config = dict(
    model='class-conditioned image diffusion model',
    dataset='crops of objects in photos (Visual Genome)',
    train_examples=61751,
    image_size=48,
    horizontal_flip=True,
    conditioning='class',
    arch='unet',
    objective='edm',
    cond_dim=256,
    targets=['object'],
    num_classes=300,
    cond_dropout=0.1,
    norm='groupnorm',
    activation='relu',
    weight_standardization=True,
    channel_attention='eca',
    pixel_unshuffle=2,
    widths=[96, 96, 192],
    blocks_per_level=2,
    scale_shift_norm=True,
    attention=True,
    upsampling='pixel_shuffle',
    init='lecun_normal',
    residual_init='none',
    optimizer='normuon',
    muon_scale='match_rms_adamw',
    lr=0.0057,
    momentum=0.95,
    nesterov=True,
    orthogonalizer='newton_schulz_5',
    adamw_lr_other_params=0.002,
    steps=7600,
    batch_size=256,
    epochs=31.5,
    lr_schedule='step',
    warmup_steps=380,
    weight_decay=0.0,
    adamw_weight_decay_other_params=0.05,
)
Rows from block 6, named by matrix and row number. Rows with one number belong to one attention dimension. Each number is 128 + 24 x the weight over its row's rms, rounded and kept within 0 to 255. All counts start at 0. After the name is the row's rms in percent of the matrix's.
# q: attention query, key and value (stacked) (model.mid.1.attn.qkv.weight, 576x192, the q third), inputs 0-47
# k: attention query, key and value (stacked) (model.mid.1.attn.qkv.weight, 576x192, the k third), inputs 0-47
q.137 106 [107  89 155 102 113 116 108 122 120 142 121 118 115 152 110 111 140 116 124 148 102 120 140 122 125 147 136 142 148 122 134 118 150 153 104 124  80 134 142 101 110 120 109 123  78 126 129 135]
k.137 102 [154  82 114 178 131 112 170 144 129 129 150 145 123 147 173  82 108 128 123 126 121 159 118 119 151 103 102 152 151  91  98 158 148 150 111 147 121 140 122 144 129 115 131 114 166 139 118 121]
q.138 113 [146 143 120 125 132 139 121 148 108 102 145 102 131  99 144  98 146  98 133 140  94  90 109 118 108 121 162 153 172 135  94 158 134 139 138 162 214 142 113 120 107 147 131 159 117 151 142 114]
k.138 115 [154 127 107 120 126 116 107 123 114 118 168 138 108  67 117 115 149 125 120 147 122 152 168  73 104 153  96 141 143 152 113 141 125 121 147 116 122 130 131 151 147 158 162 107 146  75 154 137]
q.139 098 [139 148  87 186 113 123 163 129  86 150 138 126 131 117 149 128 103 124 166 157 118  76 146 106 127 124  91 111 145 104 107 143 162 150 120 130 123 150 148 124 131 127 118 172 161  66 146  97]
k.139 120 [115 132 117 154 139 171 138  96 158 114 130 141 147 118  96  88 198 116 133 161 135 118 141 120 129 135 117 111 118 159 124 158 116  89 140 113 119 111 103 123 114 169 138  95 139 104 142 117]
q.140 098 [100 103 118 118 118 159 184 123  83 127 127 136  80 110 109 120 130 128 138 121 137 113 150 134 120 136 165 100 122 162 136 164 107 135 117 145 135 109 125 181 108  93 125 129 112 163 114 129]
k.140 103 [117 112 148 111 110 122 140 114  90 166 135 144  88 179 164 136 130 164 122 168 145 112 148 127 137 148 145 101 127 122 146 151  98 104  98 157 119 114 164 113 122 145 116 151 160 175 148 157]
q.141 100 [117 133 124 132 117 143 166 133 148 134 154 138 129 150 112 128 100 160 150 105 162 110 135 198 122 124 142 145 126  61 154 192 144 136 138 105  91 157  78 120 122  98 121  93 149 143 118 107]
k.141 103 [173 160 144 114 139 139 169 133 133 120 132 121 130  94 138 140  94 138 144 106 142 149 148 180 130 140 122 138 121  78 147  73 122 140 132 176 104 117 112 129 113 156 110 112 105 140  96 107]
q.142 110 [153 145 119 119 150 144 115 102 137 107 145 109 140 133 138 193 149 118 115 139  92 116 140  69 139  91 150  95  88 132 142  84 111 127 121 142 119  92 148 150 121 137 130 146 119  81 131  79]
k.142 098 [123 129 132 119 110 127 118 127  89 113 123 149 128 102 113 107 131 123 123 149 108 132 134 119  89 166 107 140  99 168 173 115 105 152 141 160 159 137 146 116 150 143  90 113 141 119 147 136]
q.143 100 [114 149 156 106 145 111 123  98 136 113 156  93  99 150  95 133 142  93 144 104 105 148 130 107 104 202 123 126  95 134 120 119 118 138 163 159 136 151 153 134 119  88 103 126 180 173 133 166]
k.143 096 [177 131 127 118 130 134 124 111 115 129 113 138  64 167 125 129 164 130 147 134  93 141 124  96 136 174 147 103 129 127 107 140 107 125  72 137 149 139 118 146 118 145 177 115 124 134  99 111]
q.144 106 [142 117 154  70 109 119 130 155 135 164 136 110 119 114 109 139 141 163 127 126 199 150  97  99 151 113 115 134 103 162 110 113 123 108 144 161 110 149 136 125 127 105 144 143 121 125 127 146]
k.144 099 [115 140 155 160 141  95 148 140 125 110 107  89 133 127  95 151 111 147  96  86 145 132 124 159 125 102 116 156 132 174 130 110 149 140 138 128 101 142 144  95 102 108  98 132 155 120 148 142]
q.145 105 [119 123 106 151 137 134 112 148 109  98  97 141 102 104 133 150 148 133 162 137 125 104 152 141 150 143 113 178  60 126 146 126 141 109 119 183 142 124 156 129 128 110 163 111 128 131 112 164]
k.145 102 [ 89 143 108 144 159 115 135 107 127 102 138  85 121 130 144 147 110 124 193 117 149 132  83 165  80 118 136 141 141 106 151 122 142 133 135 107 166 100 110 150 162 110 116 153 131 123 157  89]
q.146 109 [122 115 119 124 130  78 125 149 107 138 124 126  72 128 134 119 101  98 112 125 134 173 122 121 127 111 104 117 124 126 125  95 116 155 111 134 174 148 111 119 160 150  80 165 118 140 153 179]
k.146 110 [136 131 101  96 112 131  91 102 143 145 118 167 126  91  70 143 136 103 133 144 133 145 130 146 139 148 129 109 137 136 144  85  89 153 122 142 130 159  94  87 137 119 121 121 119 163 131 114]
q.147 110 [170 146 156 145 103 136 132 118 127 114 112 124 110 151 127  77 135 127 110 108 101 150 108 138  96 109 143 148 138 140 114 156  88 136 135 132 121 137 113 138  78 159 101 148 126 141 140 109]
k.147 100 [123 136 117 111 125  62 118 178 163 117  96  72 115 131 115 118 118 122 127 114 126 133 107 111 135  94 136 106 128 147 123 132 134 139 131 140 113 109 137 121 106 148 117 107 109 112  85  88]
q.148 108 [166 127 128 110 122  86 117 127 162  90 158  80 153 146  90 112 104 100 126 124 150 121 112 141 130 128 129 157 146 149 151 144 114 133 138 117 144  84 150 130 118 153 151 136 134  93 115 125]
k.148 093 [156 127 128 138 132 114 148 117  87  92 109 130 155 123 134 131 120 148 130 116 129 134  93  91 112 120  99 145  87 113 101 152 129 207 124 125 117 124 135 135  91  97  98 133 152 165 132 154]
q.149 100 [115 157 142 150 159 118 167 146 149 175 133 147 122 149 126 113 137 167 106 113 114 110 123 122  91  94 134 160 128 115 133  58 125 143  87 141  76 154  92 150 148 115 123  96 148 116 106 135]
k.149 090 [124 110 128  97 129  91 158 161 153 123  91 151 109 127 153 124 134  84 101 178 154 110 146 148 125 156 113 155 147 124 131 143 138  92 133  90 113 184  97 146 117 118 136 131  91 123 117 179]
q.150 101 [154 123 125 129 137 135 139 119 129  98 114 138  80 141 159 153 117 165 101 123 120 174 134 164 158 141  84  90  92 128 135 109 139 122 147  90  81 114 157 117 179 136 112 127 152 124 182 170]
k.150 089 [115 133 146 117 112  93  92  94 112 132 122 139 116 112 151 138 171 114 136 128 112 123 142 108  87 125 113 105 124 153 123 127  92 123 132  95 159 109 103 152 103 108 103 120 135 130 132 129]
q.151 088 [123 127 141 112 158 113 118 136 114 109 144 122 158 188 156 124 147 113 165 142 150 104 149 134 118 116  76 136 128  99 124 114 105 135 178 124 128  99 120  77 111 136 110 163 172 121 107 162]
k.151 092 [153 131 143 163 151 130 126 164 138 105 144 130 147 130 169 133 136 102 119 140 149  96 139 129 124 157 131 110 121  74 120 128 126 131 128 106 148 122 147 149 157  97 125 156 154 112 100 119]
q.152 100 [132 127 132 142 129 126 125  98 122  86 128 106 144 138  87 121 125  99  90 156 110 141 129 153 147 112 124 135 116 174 163  89  96 138 125 143 129 174  84 110 126 164  98  89 118 165 147 112]
k.152 093 [115  94 141 146 107 123 124 102 133 129 110 106 114 114 134 147 149 147 106  88 107 132 147 158 110 113 129 129 131  94 112 104 134 128 137 174 188  95 141 116 106 108 111 144  76 178 120 153]
q.153 116 [114  81 125 135 117 118 123 135 144 149 114 208 135 169 105 113 146 127  98 108 158 164 128 157 113  87 141 106 136 122 115 156 178 151 140 117 162 124 116 147 141 130 122 101  78 118 181 133]
k.153 109 [134 154 166 133 158 133  78 110 119 133 100 113 134 157 124 123  92 132 162  98 139 126 159 156 146 142 134 112 108 164 110 111 148 105 180 128 127 171 125 130 127 160 153 113 111 129 119 154]
q.154 097 [151  90 139 131 155 147 149 147 165 127 116 140  88  74 137 139 125  91 111 140 122 146 141 120 116 139 166 160 143 152 100 103 175 130 106  83 141 118 122  93 146 117 130 155  74 119 135 114]
k.154 089 [105 107  96 135 144 106 117 130 128 179 157 132  93 141 125 137 119 205  79  96 162 144 143 126 127 121 122 126 135 149 143 122 117 141 165  83 153 156 115 140 142 100  82 132 117 132 120 117]
q.155 089 [163 108 128  96 116  87 119 119 135 135 119 131 150 128  82 133 133 171 127 164 137 107 137 121  77 139 106 158 183 124 105 157 124  85 132 131 140 150 165 114 144 132 125 117 116  81 147  93]
k.155 091 [ 92 146 145 131 130 138 103 135 159 159 148 136 157 107 102 101 129 110 102 114 153 138 123 152 134 107 134 124  92  83 139 102 158 146 123 148 106 132 151 138 139 127 143  90 125 110  86 155]
q.156 099 [ 35 119 155 194 127 126 145 141 165 161 133 156 119 124 159  92 163 134 135 140 155 133 146 133 172 130 115 103 122 137 108 108 107 140 122 130  76  96 172 113 108 106 155 188 105 131 129 158]
k.156 100 [ 98 137 119 133 121 129 144 116 130 118 123  99 137 131 128 111 139 180 155 107  99 132 121 121 147 137 152 131 122 145  94 146 136 117 139  95 110 154 180 108 144 121 110 102 139  86  85  75]
q.157 091 [100 101 140 136 107 148 120 124 121 184 154 120 203 129 141 158 122 141 127 102 163 127 141 130  84  85 131 157 128 125 129 116 149 141 103 132  98 142 159 116 111  82 136  83  91 177 138 138]
k.157 096 [138 124 134 110 148 128  71 138 160  98 184 138 162 167 109 125 145 119 103 168  80 131 119 155 114  84 171 104 147 139 138 148 124 122 140 155 122 116 157 141 115 139 136 120 119 103 100 143]
q.158 111 [155 142 147 101 125 166  95 119 140 120 119 124 189 109 139  96 107 127 163 140 121 137 131 105 118 130 134 118 154 147 144 136 118 138 173 152 123 144 143  87 121 103 130 119 149 144 114 147]
k.158 104 [155 116 118 154 132 144 130 203 124 121 131 129 137 122 107  93 113 102 119 134  91 126 126 105 160 114  80 108 133 139 135 163 109 126 127 113  88 119 144 153 123 120 129 138  63 158 110 153]
q.159 092 [128 149 156 132  87 154 150 157  74 125 134 169 170  92 133 158 108 146 147 102 117 148 143 126 133 130 160  97 145 106 126 137 111 131 137 109 126 125 101 118 142 126  76 100 131 122 104 107]
k.159 100 [144  92  81  97 122 171 117 133 151 105 135 116 106 145 102 144 135  89 166 144 113 111 101 125 134 125 126 144 132 143 173 174 138  83  83 134 122 129 112  95 106 142  92 129 152 128 157 116]
q.160 099 [111 162 132 110 116 150 112 157 128 200 167 142 114 126  99 105 148 139 183 136  93 195 110 119 125 170 121  81 114 168 122 123 113 141  78 153 126 128 108  96 112 119 119 115 153 142 123 146]
k.160 092 [124 133 155 145 151 113 145 112 133 144  78 159 140 137 140 112  89 165  88 157 147 118 119 144 168 137 125  88  99  97 139 119 133  88  84 125 125 138 118 125 120 121 123  98 149  79 138 149]
q.161 100 [102 127 136 137 111 118  35  90 170 108 117 140 136 142  84 138 127 169 117  77 124 119 162 122  94  74 124 121 136 108 106 146 157  88 135 149  99 142 125 168 116 164 110 121 136 130 143 121]
k.161 105 [159 107 122 151 104 137 146 144 102  46 130 138 139 167 126 113 174 132 126 160 143 120 124 116 106 136 105 142 123 142 143 132 108 153 108 148 103 154 166 104 133 150 118 125 134 143 141 135]
q.162 102 [ 93 149 118  90 140 127 142 138 111 156 156 100 122 131 149 134 170 144 110  43 133 135 166 159 127 127 149 153 119 132 143 145 129 102 138 117 123 126 132 173 107 147 122 156 134 129 116 155]
k.162 112 [142  96  96 113  78 124  91 134 112  93 159 182 135 155  87 143 125 114 105 104 153 141 146 106 142 134 133  92 148 119 134  99 158 152 135  89 129 129 141 121 142 120 107 153 121  88 113 127]
q.163 091 [ 96  97 119  81 114 135 105 110 123 139  79 139 108  89 153 173 152 168 103 146 126 125 195 140 149  99 118 159 122 122 129 140 127 162 132 167 150 127  95 146 110 136  86 147  73 124 160 148]
k.163 097 [105 127 184 126 141  94 144 160 107 109 129 107 137  96 119 142 149 112 175  85 126 153 149 187 117 112 134 129 102 139 144 142 131 134 144  98 195 109 132  99 123 118  87 148  88 134 119 144]
q.164 105 [138  98 117 125 144 133 138  82 158 134 127 117 123 134 151 128 108 145  80 137 127 149 101 114 162 147 133 116 179  89 157 157 126  96  95 145 145 128 113 112 139 169 120 145 128 143 118 112]
k.164 106 [113 123 126 127  84 158 145 128 106 167  97 116 106 109 150 139  52 113 155 150 148 149 131 153 140 131 153 142 165 122 115 139 129 155 159  98 114 141 146 119 123 108 111 123 138 117 100 102]
q.165 100 [122 152 125  92 106 156 121 165 120 133 127 131 125 153 107  92 129 117 137 111 117 142 160 103 118 108 100 140 150 106 131 127 116 101 118 116 109 145 152 105  81 124 101 146  96 158 158  95]
k.165 102 [112 147 101 159 115 154 151 162  94 121  81 135 110 123 135 140  81 123 123 160 143 130 146 116 204  95 167 141 117 114 130  86 143 133 135 148 112 109 109 131 165 117 130 176 123 144 160 134]
q.166 099 [139 124 151 149 129 120  95 174 123 159 120 144 148 145 156 132 115 133 116 128 145 141 124 140 183  77 129 127 155 127 143  80 128 157 125 117 142  93 113 178  78 178 111 128 145  73 111 126]
k.166 094 [145 173 128 136 117 105 120 172 162 143 157  99 104 112  96 143 137  74 112 144 126  94 136 112 116 169 119 123 148 110 181 117 134 123 157  95 127 149 145 106 120 115 124 106 150 122 123 100]