config = dict(
    model='class-conditioned image diffusion model',
    train_examples=61751,
    image_size=48,
    conditioning='class',
    num_classes=300,
    cond_dropout=0.1,
    weight_standardization=True,
    attention=True,
    residual_init='none',
    muon_scale='match_rms_adamw',
    learning_rate=0.0057,
    nesterov=True,
    warmup_steps=380,
    weight_decay=0.0,
)
Rows from block 7 of a small class-conditioned image diffusion model, named by matrix and row number. Rows with one number belong to one channel. Each number is 128 + 24 x the weight over its row's rms, rounded and kept within 0 to 255. All counts start at 0. After the name is the row's rms in percent of the matrix's.
After each channel's rows are labels from the 100 images, of 14848 (inputs lightly noised), where the channel reaches its highest value: "responds to" is what is common among them. Only what is clearly more common there than usual is listed. The data: crops of objects in photos (Visual Genome). In brackets: how many of the 100.
# convs0: first 3x3 conv (model.mid.2.convs.0.weight, 192x192x3x3, standardized in use, each kernel summed), inputs 96-191
# convs1: second 3x3 conv (model.mid.2.convs.1.weight, 192x192x3x3, standardized in use, transposed, each kernel summed), outputs 96-191

convs0.95 104 [126 149  96 134 127 133 130 141  93 139 107 135 129 137 129 110 186 119  88 133 119 189 131 109 110 172 121 132 141 188 120 147  84 132 128 111 108 127 104 139 109 100 142 147 124 131 144 163 128 113 123 118 144 138 110 135 147 120 162 145 141 104 144 184 155 138 115 105 102  76 121 112 140 138 188  87 118 108 121  85 156 119 163 151 171 132 136 132 153 119 145 114 191 130 156 117]
convs1.95 107 [142 114 134 126 169 100 158 125 120 169 128 122 143  94 145 169 112 115 163  98 119  44 120 119 113 110 139 116 111  95 131 125 133 151 111 136 135 115 157 138 159 145 103 160  83 113 129 166 142 142 186 160 146 120 139 124  97 125 137 124 153 111 149 144 108 186 180 128 102 100 115 128 133 115 117 109 107 108 138 155 117  78 109 154 155  95 122  93 131 148 187 134 127  95 157 114]
responds to: object: bus (33)

convs0.109 115 [119 172 136  97 141 138 118 103 153 119 111 114 133 101  82 124 133 194 110 140 129 185 117  86 106 122 111  92 119 158 142 135 119 132 140 117 124 122 124 146  98 138 132 110 123 105 112 110 119 110 151 123  95 175 140 171 133 114 131 111 145 125 138 126 123 133 133 121  92  81 144 150  83  89 106  96 145 180 141 188 129 115 106 153 114 117 127 120 142 126 113 117 115 140 138 161]
convs1.109 114 [106 150 106 104 103 112 108 123 132  84 176 115 133 138 124 103 163 109 132 112 137 126 156 125  97 126 142 128 128 139  85 130 148 125 125 164 143 108 134 149 138 169  92 121 163 132 134 122 124 108 132 150 154 112 110 135  83 108 119  64 139 142 113 114 112 155 104 112 125 147  82 120 143 141 120 111 101 127 101 139 124 121  85 123 128 106 157 115 110  95 147 146 132 100 131 102]
responds to: object: line (28); object: tracks (26)

convs0.108 093 [100 159 159 107 126 116 106  97 139 145 118 113 122  96  63  93 145 154  94  72 166 116 178 135 105  86 134 116 123 166 128 126 157 134 144 147 146 150 110 119 115 160 143 121 149  92 119 160 150  86 137 156 107 123 148 165 105 114 111 119 140 122 131 154 101 146 164 124 118  91  87 161 122 154  99 127 102 114 101 158 146 146 118 166 146 139 147 101 102 111 145 149 147 170 128 118]
convs1.108 105 [103 119  86 134 130 135 174 145 149 129 134 137 120 118 134 118 106 132 103  93 159  98 118 147 144  99 136 126 162 128 149 130  93 106  99  95 144 113 110 117 146 126 117  76 138 130 107  71 120 156  97  93 142 119 161 139 129 125 136 107  95  96 108 102 126  82 106 113 143 145 115  64 138 100 113 117  71 112 115 138 132  95 123 121 124 152 110  90 112 150 153 121 119 126 206 135]
responds to: object: tree (41)

convs0.118 111 [129 119 100 134 106 133 144 139 131 131 130 152 132 132 103  90 161 126 125 129 101 108 121 106 119 131 141 114  70 168 110 131 102 114 152 124 108 104 124 172  76 120  85  95 141  69 130 114 113 146 184 175 161 142 137 147 102 124 120 138 133 100 164 140 116 150 173 133 144 114 119 106 105 103 124 123 144 135 150 119 144 127 112 129 134 111  79 103 139 143 188 144 139 126  88 136]
convs1.118 101 [106 127 134 107 119 117 136 123 189 193 103 124 122 133 142 167 104 124 154 117 129 164 128  98 103 153 142 117 159  81 126 130 136 102 127 112 147 121 120 124 140 135 118 136 136 153 114  96 151 158 120 118  60 142 118 100 145  91 131 134 140 115 114 130 145  87 123 133 153 118 125 125 130 143 104 105 137 147  80 131 136 105  97 147 118 110 165  99 111 110  95  95  96 109  95 122]
responds to: object: sign (70)

convs0.159 112 [129  98 129  56 115 124 119 148 169 121 124 110 104 138 123 140 115 104 142 116 140 144  97 149 156  91 117 119 125 119 149 131 186 137 126 116 100 130 126 153 106 127 128 124 115  98 142 114 136 143 129 137  99 132 128 109 127 111 161 165  93 133 157 111 110 149 138 138 165 147 166 125 108 163  87 126 153 138 134  99 145 158 100 118  97 110 149 112  95 126 139 143  75 127 177 137]
convs1.159 098 [148 134  74 164 148 146 163 153 168  97 116 145 112 139 118 111 117 103 140 121 139 134 108 133 143 131 143 127 153 169 109 153 102 108 124 166 120 137 120 127 159 129 147 104 109 160 107 123 181 131  88 133 120 151 151 127  92 113 142 105 101 135 129 124 188 150 116 126 104 147 139 132 125 145 159 150  89 102 120 118 122 142 146  80 155 149 179 158 136 105 151 100 122 140 132 120]
responds to: object: tree (63); object: trees (25)

convs0.34 117 [132 151 147  55 134 105 161 152 139 120 134  66 137 107 142 109 142 136 166 100  86 165 187 132 161  91 143 139 121 110 103 122 167 145 106 122 109 140 157 136 153 123 136 149 114 118 128  88 142 133 128 156 110 152 110 151 117 120 121 119 123 124  86 110 134 127 103 121 125 149 174 128 143 100 104 145 139 116 140 175 101 154 134 110 111 109 117 129 128 125 115 148  93 134 127 142]
convs1.34 121 [132 112 102 121 166 129 126 137 163 124  91 127  85  96 120 157 176 127  97 128 141 114 120 166 123 171 155 121 138 148 122 109 125 135  70 150 120 163 114 126 111 133 120  93 136 117 191 155 163  91 101 152 142 143 166 108 116 150 137 131 129 117 140 159 140 103 111 154 158 108 132 140  95 162 126 121 152 133  91  98 106 196 143 170 142 140  92 140 132 155 128 137 140 164 133 140]
responds to: object: tree (27)

convs0.63 113 [ 79  98 138 143 173 177 152 158 139 146 126 109 169 144 105 113 139 136 146  92 109 101 124 123 134 112 128 142 131 100 146 121 199 134 103 115 126 129 131 115  81 145 120 146 155 137 140 124 162 121 122 148  98 123 124 130  75 146 119 149 112 155 117 100 101 137 157 102 199 148 153 178 142 120 153 105 130 148 107 150 128 176 136 140 113 121 150 147 137 127 126 113 107 142 138 173]
convs1.63 101 [127 153  99 136 122 109 153 109 173 128  95 153 137 103 138  98 133 147 114 120 199 101  98 101 133 131 141 119 122 161 135 160 129 128  88 116 112 135 130 104 139 150 159 128  89 159 122 114 127 146 133 121 137 128  96 119  94 129 158 126 119 123 154 149 172 141 109 133 112 124 129 102 188 133 151 148 137 125 154 120  86 102 163 154 104 191 165 109 134 147 155 167 142 143 165 123]
responds to: object: tree (73); object: trees (26)

convs0.133 098 [108 128 135 145 105 133 172 104 158 100  97 122  88 149  79 125 154 117 128 158 103 114  83 192 169  90 127 142 135 150 141 139 110 117 162 149 131 125 136 106  79 156 134 149 105 102 129 119 118 169 152 100 123 110 138 130 142 165 126  88 168 205 112 172 134 106 156 137 113 132 112 128 134 101 135 170 121 141  97 127 131 144 140 122 132 138 102 137 127 163 124  92 154 146 114 115]
convs1.133 079 [141 146 131  96 185 163 113 125  83 180 115 116 113 123  99 114 109 215 108 120 137 136 136  87 127 132 119 118 121 129 106 121 138 126 116 141 110 110 180 117 134  97 117 130 110 114 130 118 170 131 110 131  73 103 101 113 178 112 136 180 109 116 122 121  89 133  96 139  95  92 142 134 120 121 117 113 131 160 153 129 114 165 110  99 100  88 160 119 105 117 150 112 120 125  58 137]
responds to: object: sign (41)

convs0.14 093 [162 128 119 137  99 111 146 139 112 127 145 150 137 106  81 132 169 147 115 131 131 120  80 157 107 125  98 146 126 152 112 135 111 163 130 137 115  80 119  83  88 135 132 131  89 172  94 146  98 125 134 150 125 145 128 149 107 172 113 108 106 153 137 146 134 150 120 138 114 126 121 112 106  89  95 119 102 109 175 146 130 132 129 183 134 138 148 119 143 143 127  85  97 122 143 136]
convs1.14 106 [134 112 132 106 146 138 126 156  88 143 130 131 142 156 105 135 129  90  71 116 169  93 129 100 129 163 115 126 151 124 120 106 113 110 155  99 123 159 156 126 118 113 127 128 152 110 139 134 129  68 129  99 115 137 156 123 199 149 133 165 154 133 152 120 140  91 118 147 123 146 163 165 105 166 141 147 104 102 141  57 131 166 140 126 107  85 129 155 144 131 110 113 127 147 118 125]
responds to: object: shirt (35)

convs0.17 091 [160  64 114 115 170 153 139 121 131 179  90 117 110 145 126 131 162 136 100 110 154 124 136 124 116 123 144 139 165 136 120 125 111 136 110  99 122 139  76 154 137 140 128 135 132 111 125 136 134 135 132  84 106 122 145 112 149  98 149 142 129 175 124 154 129 134 155 121 107 139 119 136 121 140 140  73 124 163 143  50 141 112 128 184 194 143 169 119 161 152 158 123 117 113  92 129]
convs1.17 086 [ 71 128 130 146  73 156 143 122 134 103 118 163 127 117 130 109 146 143  89 113  83 131 124 113 142 164  94 116 109 106 130 135 129  74 126 123 122  98 113 151 130 117 133 128 102 122 119 113 179 104 112 151 145 115 129 114 131 128 133 147 124 113 130 121 130 154 101 122 110 134  99 125 134 162 177 125 162 130  80 154 139 113  98 115 129 111 117  63 127 155 149 162 147 119 170 145]
responds to: object: tile (54)

convs0.146 097 [108 166 121 128 134 129 123 106  92  98 142 156 171 129  78 123 148 120  96 140 140 112 140 151 124 110 136 168 119 164 172 125 143 156 157 147 121 129 134 135 118  90  67 129  73 113 102 144 161 145  95 131 139 166 108 111 150 134 106  91 160 184 117 169 156 124 115 140 137 160 111  95 113 136 123 108  90 125 152  96 155 131 127 134 117 148 134 135 136  99 139 157 182  97  61 102]
convs1.146 103 [167 136 132 102 151 149  89 116 148  95 123 128 110 114 112  90 102  96 160 144  83 124 103 160 129  99 144 125 127 115 134  97 119 149 112  87 130 108  87 114 148 162 136 105 137 155 115 105 156 110 138  78 151 127 154 114 104 129 132 152  98 122 136 149 113 125 111  97  96 113 115 134 148 101 127 106 125 164  96 139 119 141 115 115 139 133 113 145 147 160  90 104 142 125 152 158]
responds to: object: bus (40)

convs0.168 103 [129 131 121 115 115 121  90  61 136 137 136 121 117 132 123 141 101 118 130 138 118 148 149 153 118 125 143 168 120 152 155  83  87 120 148 124 129 131 119 152 122 112  91 122 169  68 110  94 107 142 114 125 112 124 153  99 136 177 130 134 123 126 173 135 126 136 129 106 100  74 148 123  88 114 126 129 143 132 156  90 136 124 104 102  79 146 126 138 141 178 142 124 130 130 113 139]
convs1.168 072 [123 149 134 164 119  79 127 120 137 152 126 126 131 134 128 143 138 137 131  96 141 156 157 155 184 136 127 114 109 128 159 111 123 134  95 135 130 114 120 111  96 116 107 125 117 137 130 121 181  82 125 146  96  99  99 102 119 121 131  80 127 114 107 139 154 187 172 133 193 104 119 136 150 178 110 141 112 116 127 154 109 165 127 158 148 172 124 105 132  69 133 149 103 142 109 113]
responds to: object: sign (38)

convs0.40 120 [140 150 133 124 126 139 172 179 142 119 128  98 113 122 111 159 150  96 116 118 146 133  95 127 134 119  90 103 159 131 147 112 196 125 102 123 108 122  98 110 116 165 124  77 134 101 107  57 132  95 145 155 156 109 119 151 175 155 123 112 168 159 107 125 101 142 114 148 110 108 129 150 109 170 113 161 147  94 135 107 138 132 123 110 118 131 138 146 150 117 120  97 124 120 156 134]
convs1.40 062 [104 127 127  81 162 124 142 126 103 120 125 120 117 147 140 152 147 135 135 171 158 142  88 137  95 159 128 117  89 149 105 124 152 117  90 149 132 115 151 121 162  62 131 167 138 145 124 152 115 114 118 127 141 113 172 112 153 145 134 138 130 121 116 124 117 160 151 156 139 117 149 135  74 120 120 137  93 122 113 122 133 146 147  99 112 121 137 173 108 117 101 150 118 138  84 122]
responds to: object: tree (31)

convs0.183 114 [143 149 122 128 126 134 137 101  88 144 136 105 146 147 122 140 115 132 128 155 129 160 129 114 147 137 110 122 107 127 157 152 153 124 109 119 105 131  91  99 136 133  99 169 167 133 115 101 145 174 146 193 101 107 163 127 135 146 140 113 108 117 129 103 119 158 140 149 103 134 119  70  63 151 140 112 122  99 118 190 142 153 146 177 122 129 140 107 146 117 142 123 150 136 157  91]
convs1.183 113 [135  95 123 137 149 109 137 132 166 122 164 136 139  96 127  67 160 108 122  94 134  90 126 140  69 109 134 124 111 140  81 103 118 121 162 144 128  89 148 153 142 144 178 120 123 133  69 145 114 116 131  84 165 100  97 149 143 136 121 123 151 113 119 136 121 108 111  88 103 133 104 152 143 105 126 154  83 123 123  90 131  94 120  92 129  98 145 134  96  93 125 108 143 146  73 134]
responds to: object: bus (31)

convs0.0 106 [144  74 136 139 151 154  85  97 117 135 136 130 132 145 129 129  80 147 144 135 118 141 121 134 134 114 136 118 127 103 145 130 144 176 127 121 188 139 101 174 112 108 159 138 103 116 118 116  93 132 150 128 135 112 119  92 131 127 147 173 150 147 116 146 125 136  87 110 163 151 149 135 149 113 170 150 132 142 132 110 132 126 115 113 115 136 151  91 162 152  96 118 148 147  67 101]
convs1.0 079 [ 91 105 118 130 157  94 160 135  87 110 119 152 134 147  85 143 176 136 102  99 169 134 160 132 202 121 127 133 140 162 126 179 128  99 117 139  98 137 144 115  94 112 112 127  93  91 146 130 179  68 166 146  97 152 171 123 126 131 128 144 148 137 119 131  66  85 155 131 132 143 111 151 119 113 159 132 130 133  83 102 132  85 128 137 151 108 152 127 171 111 140 153 129 136 143 141]
responds to: object: sign (51)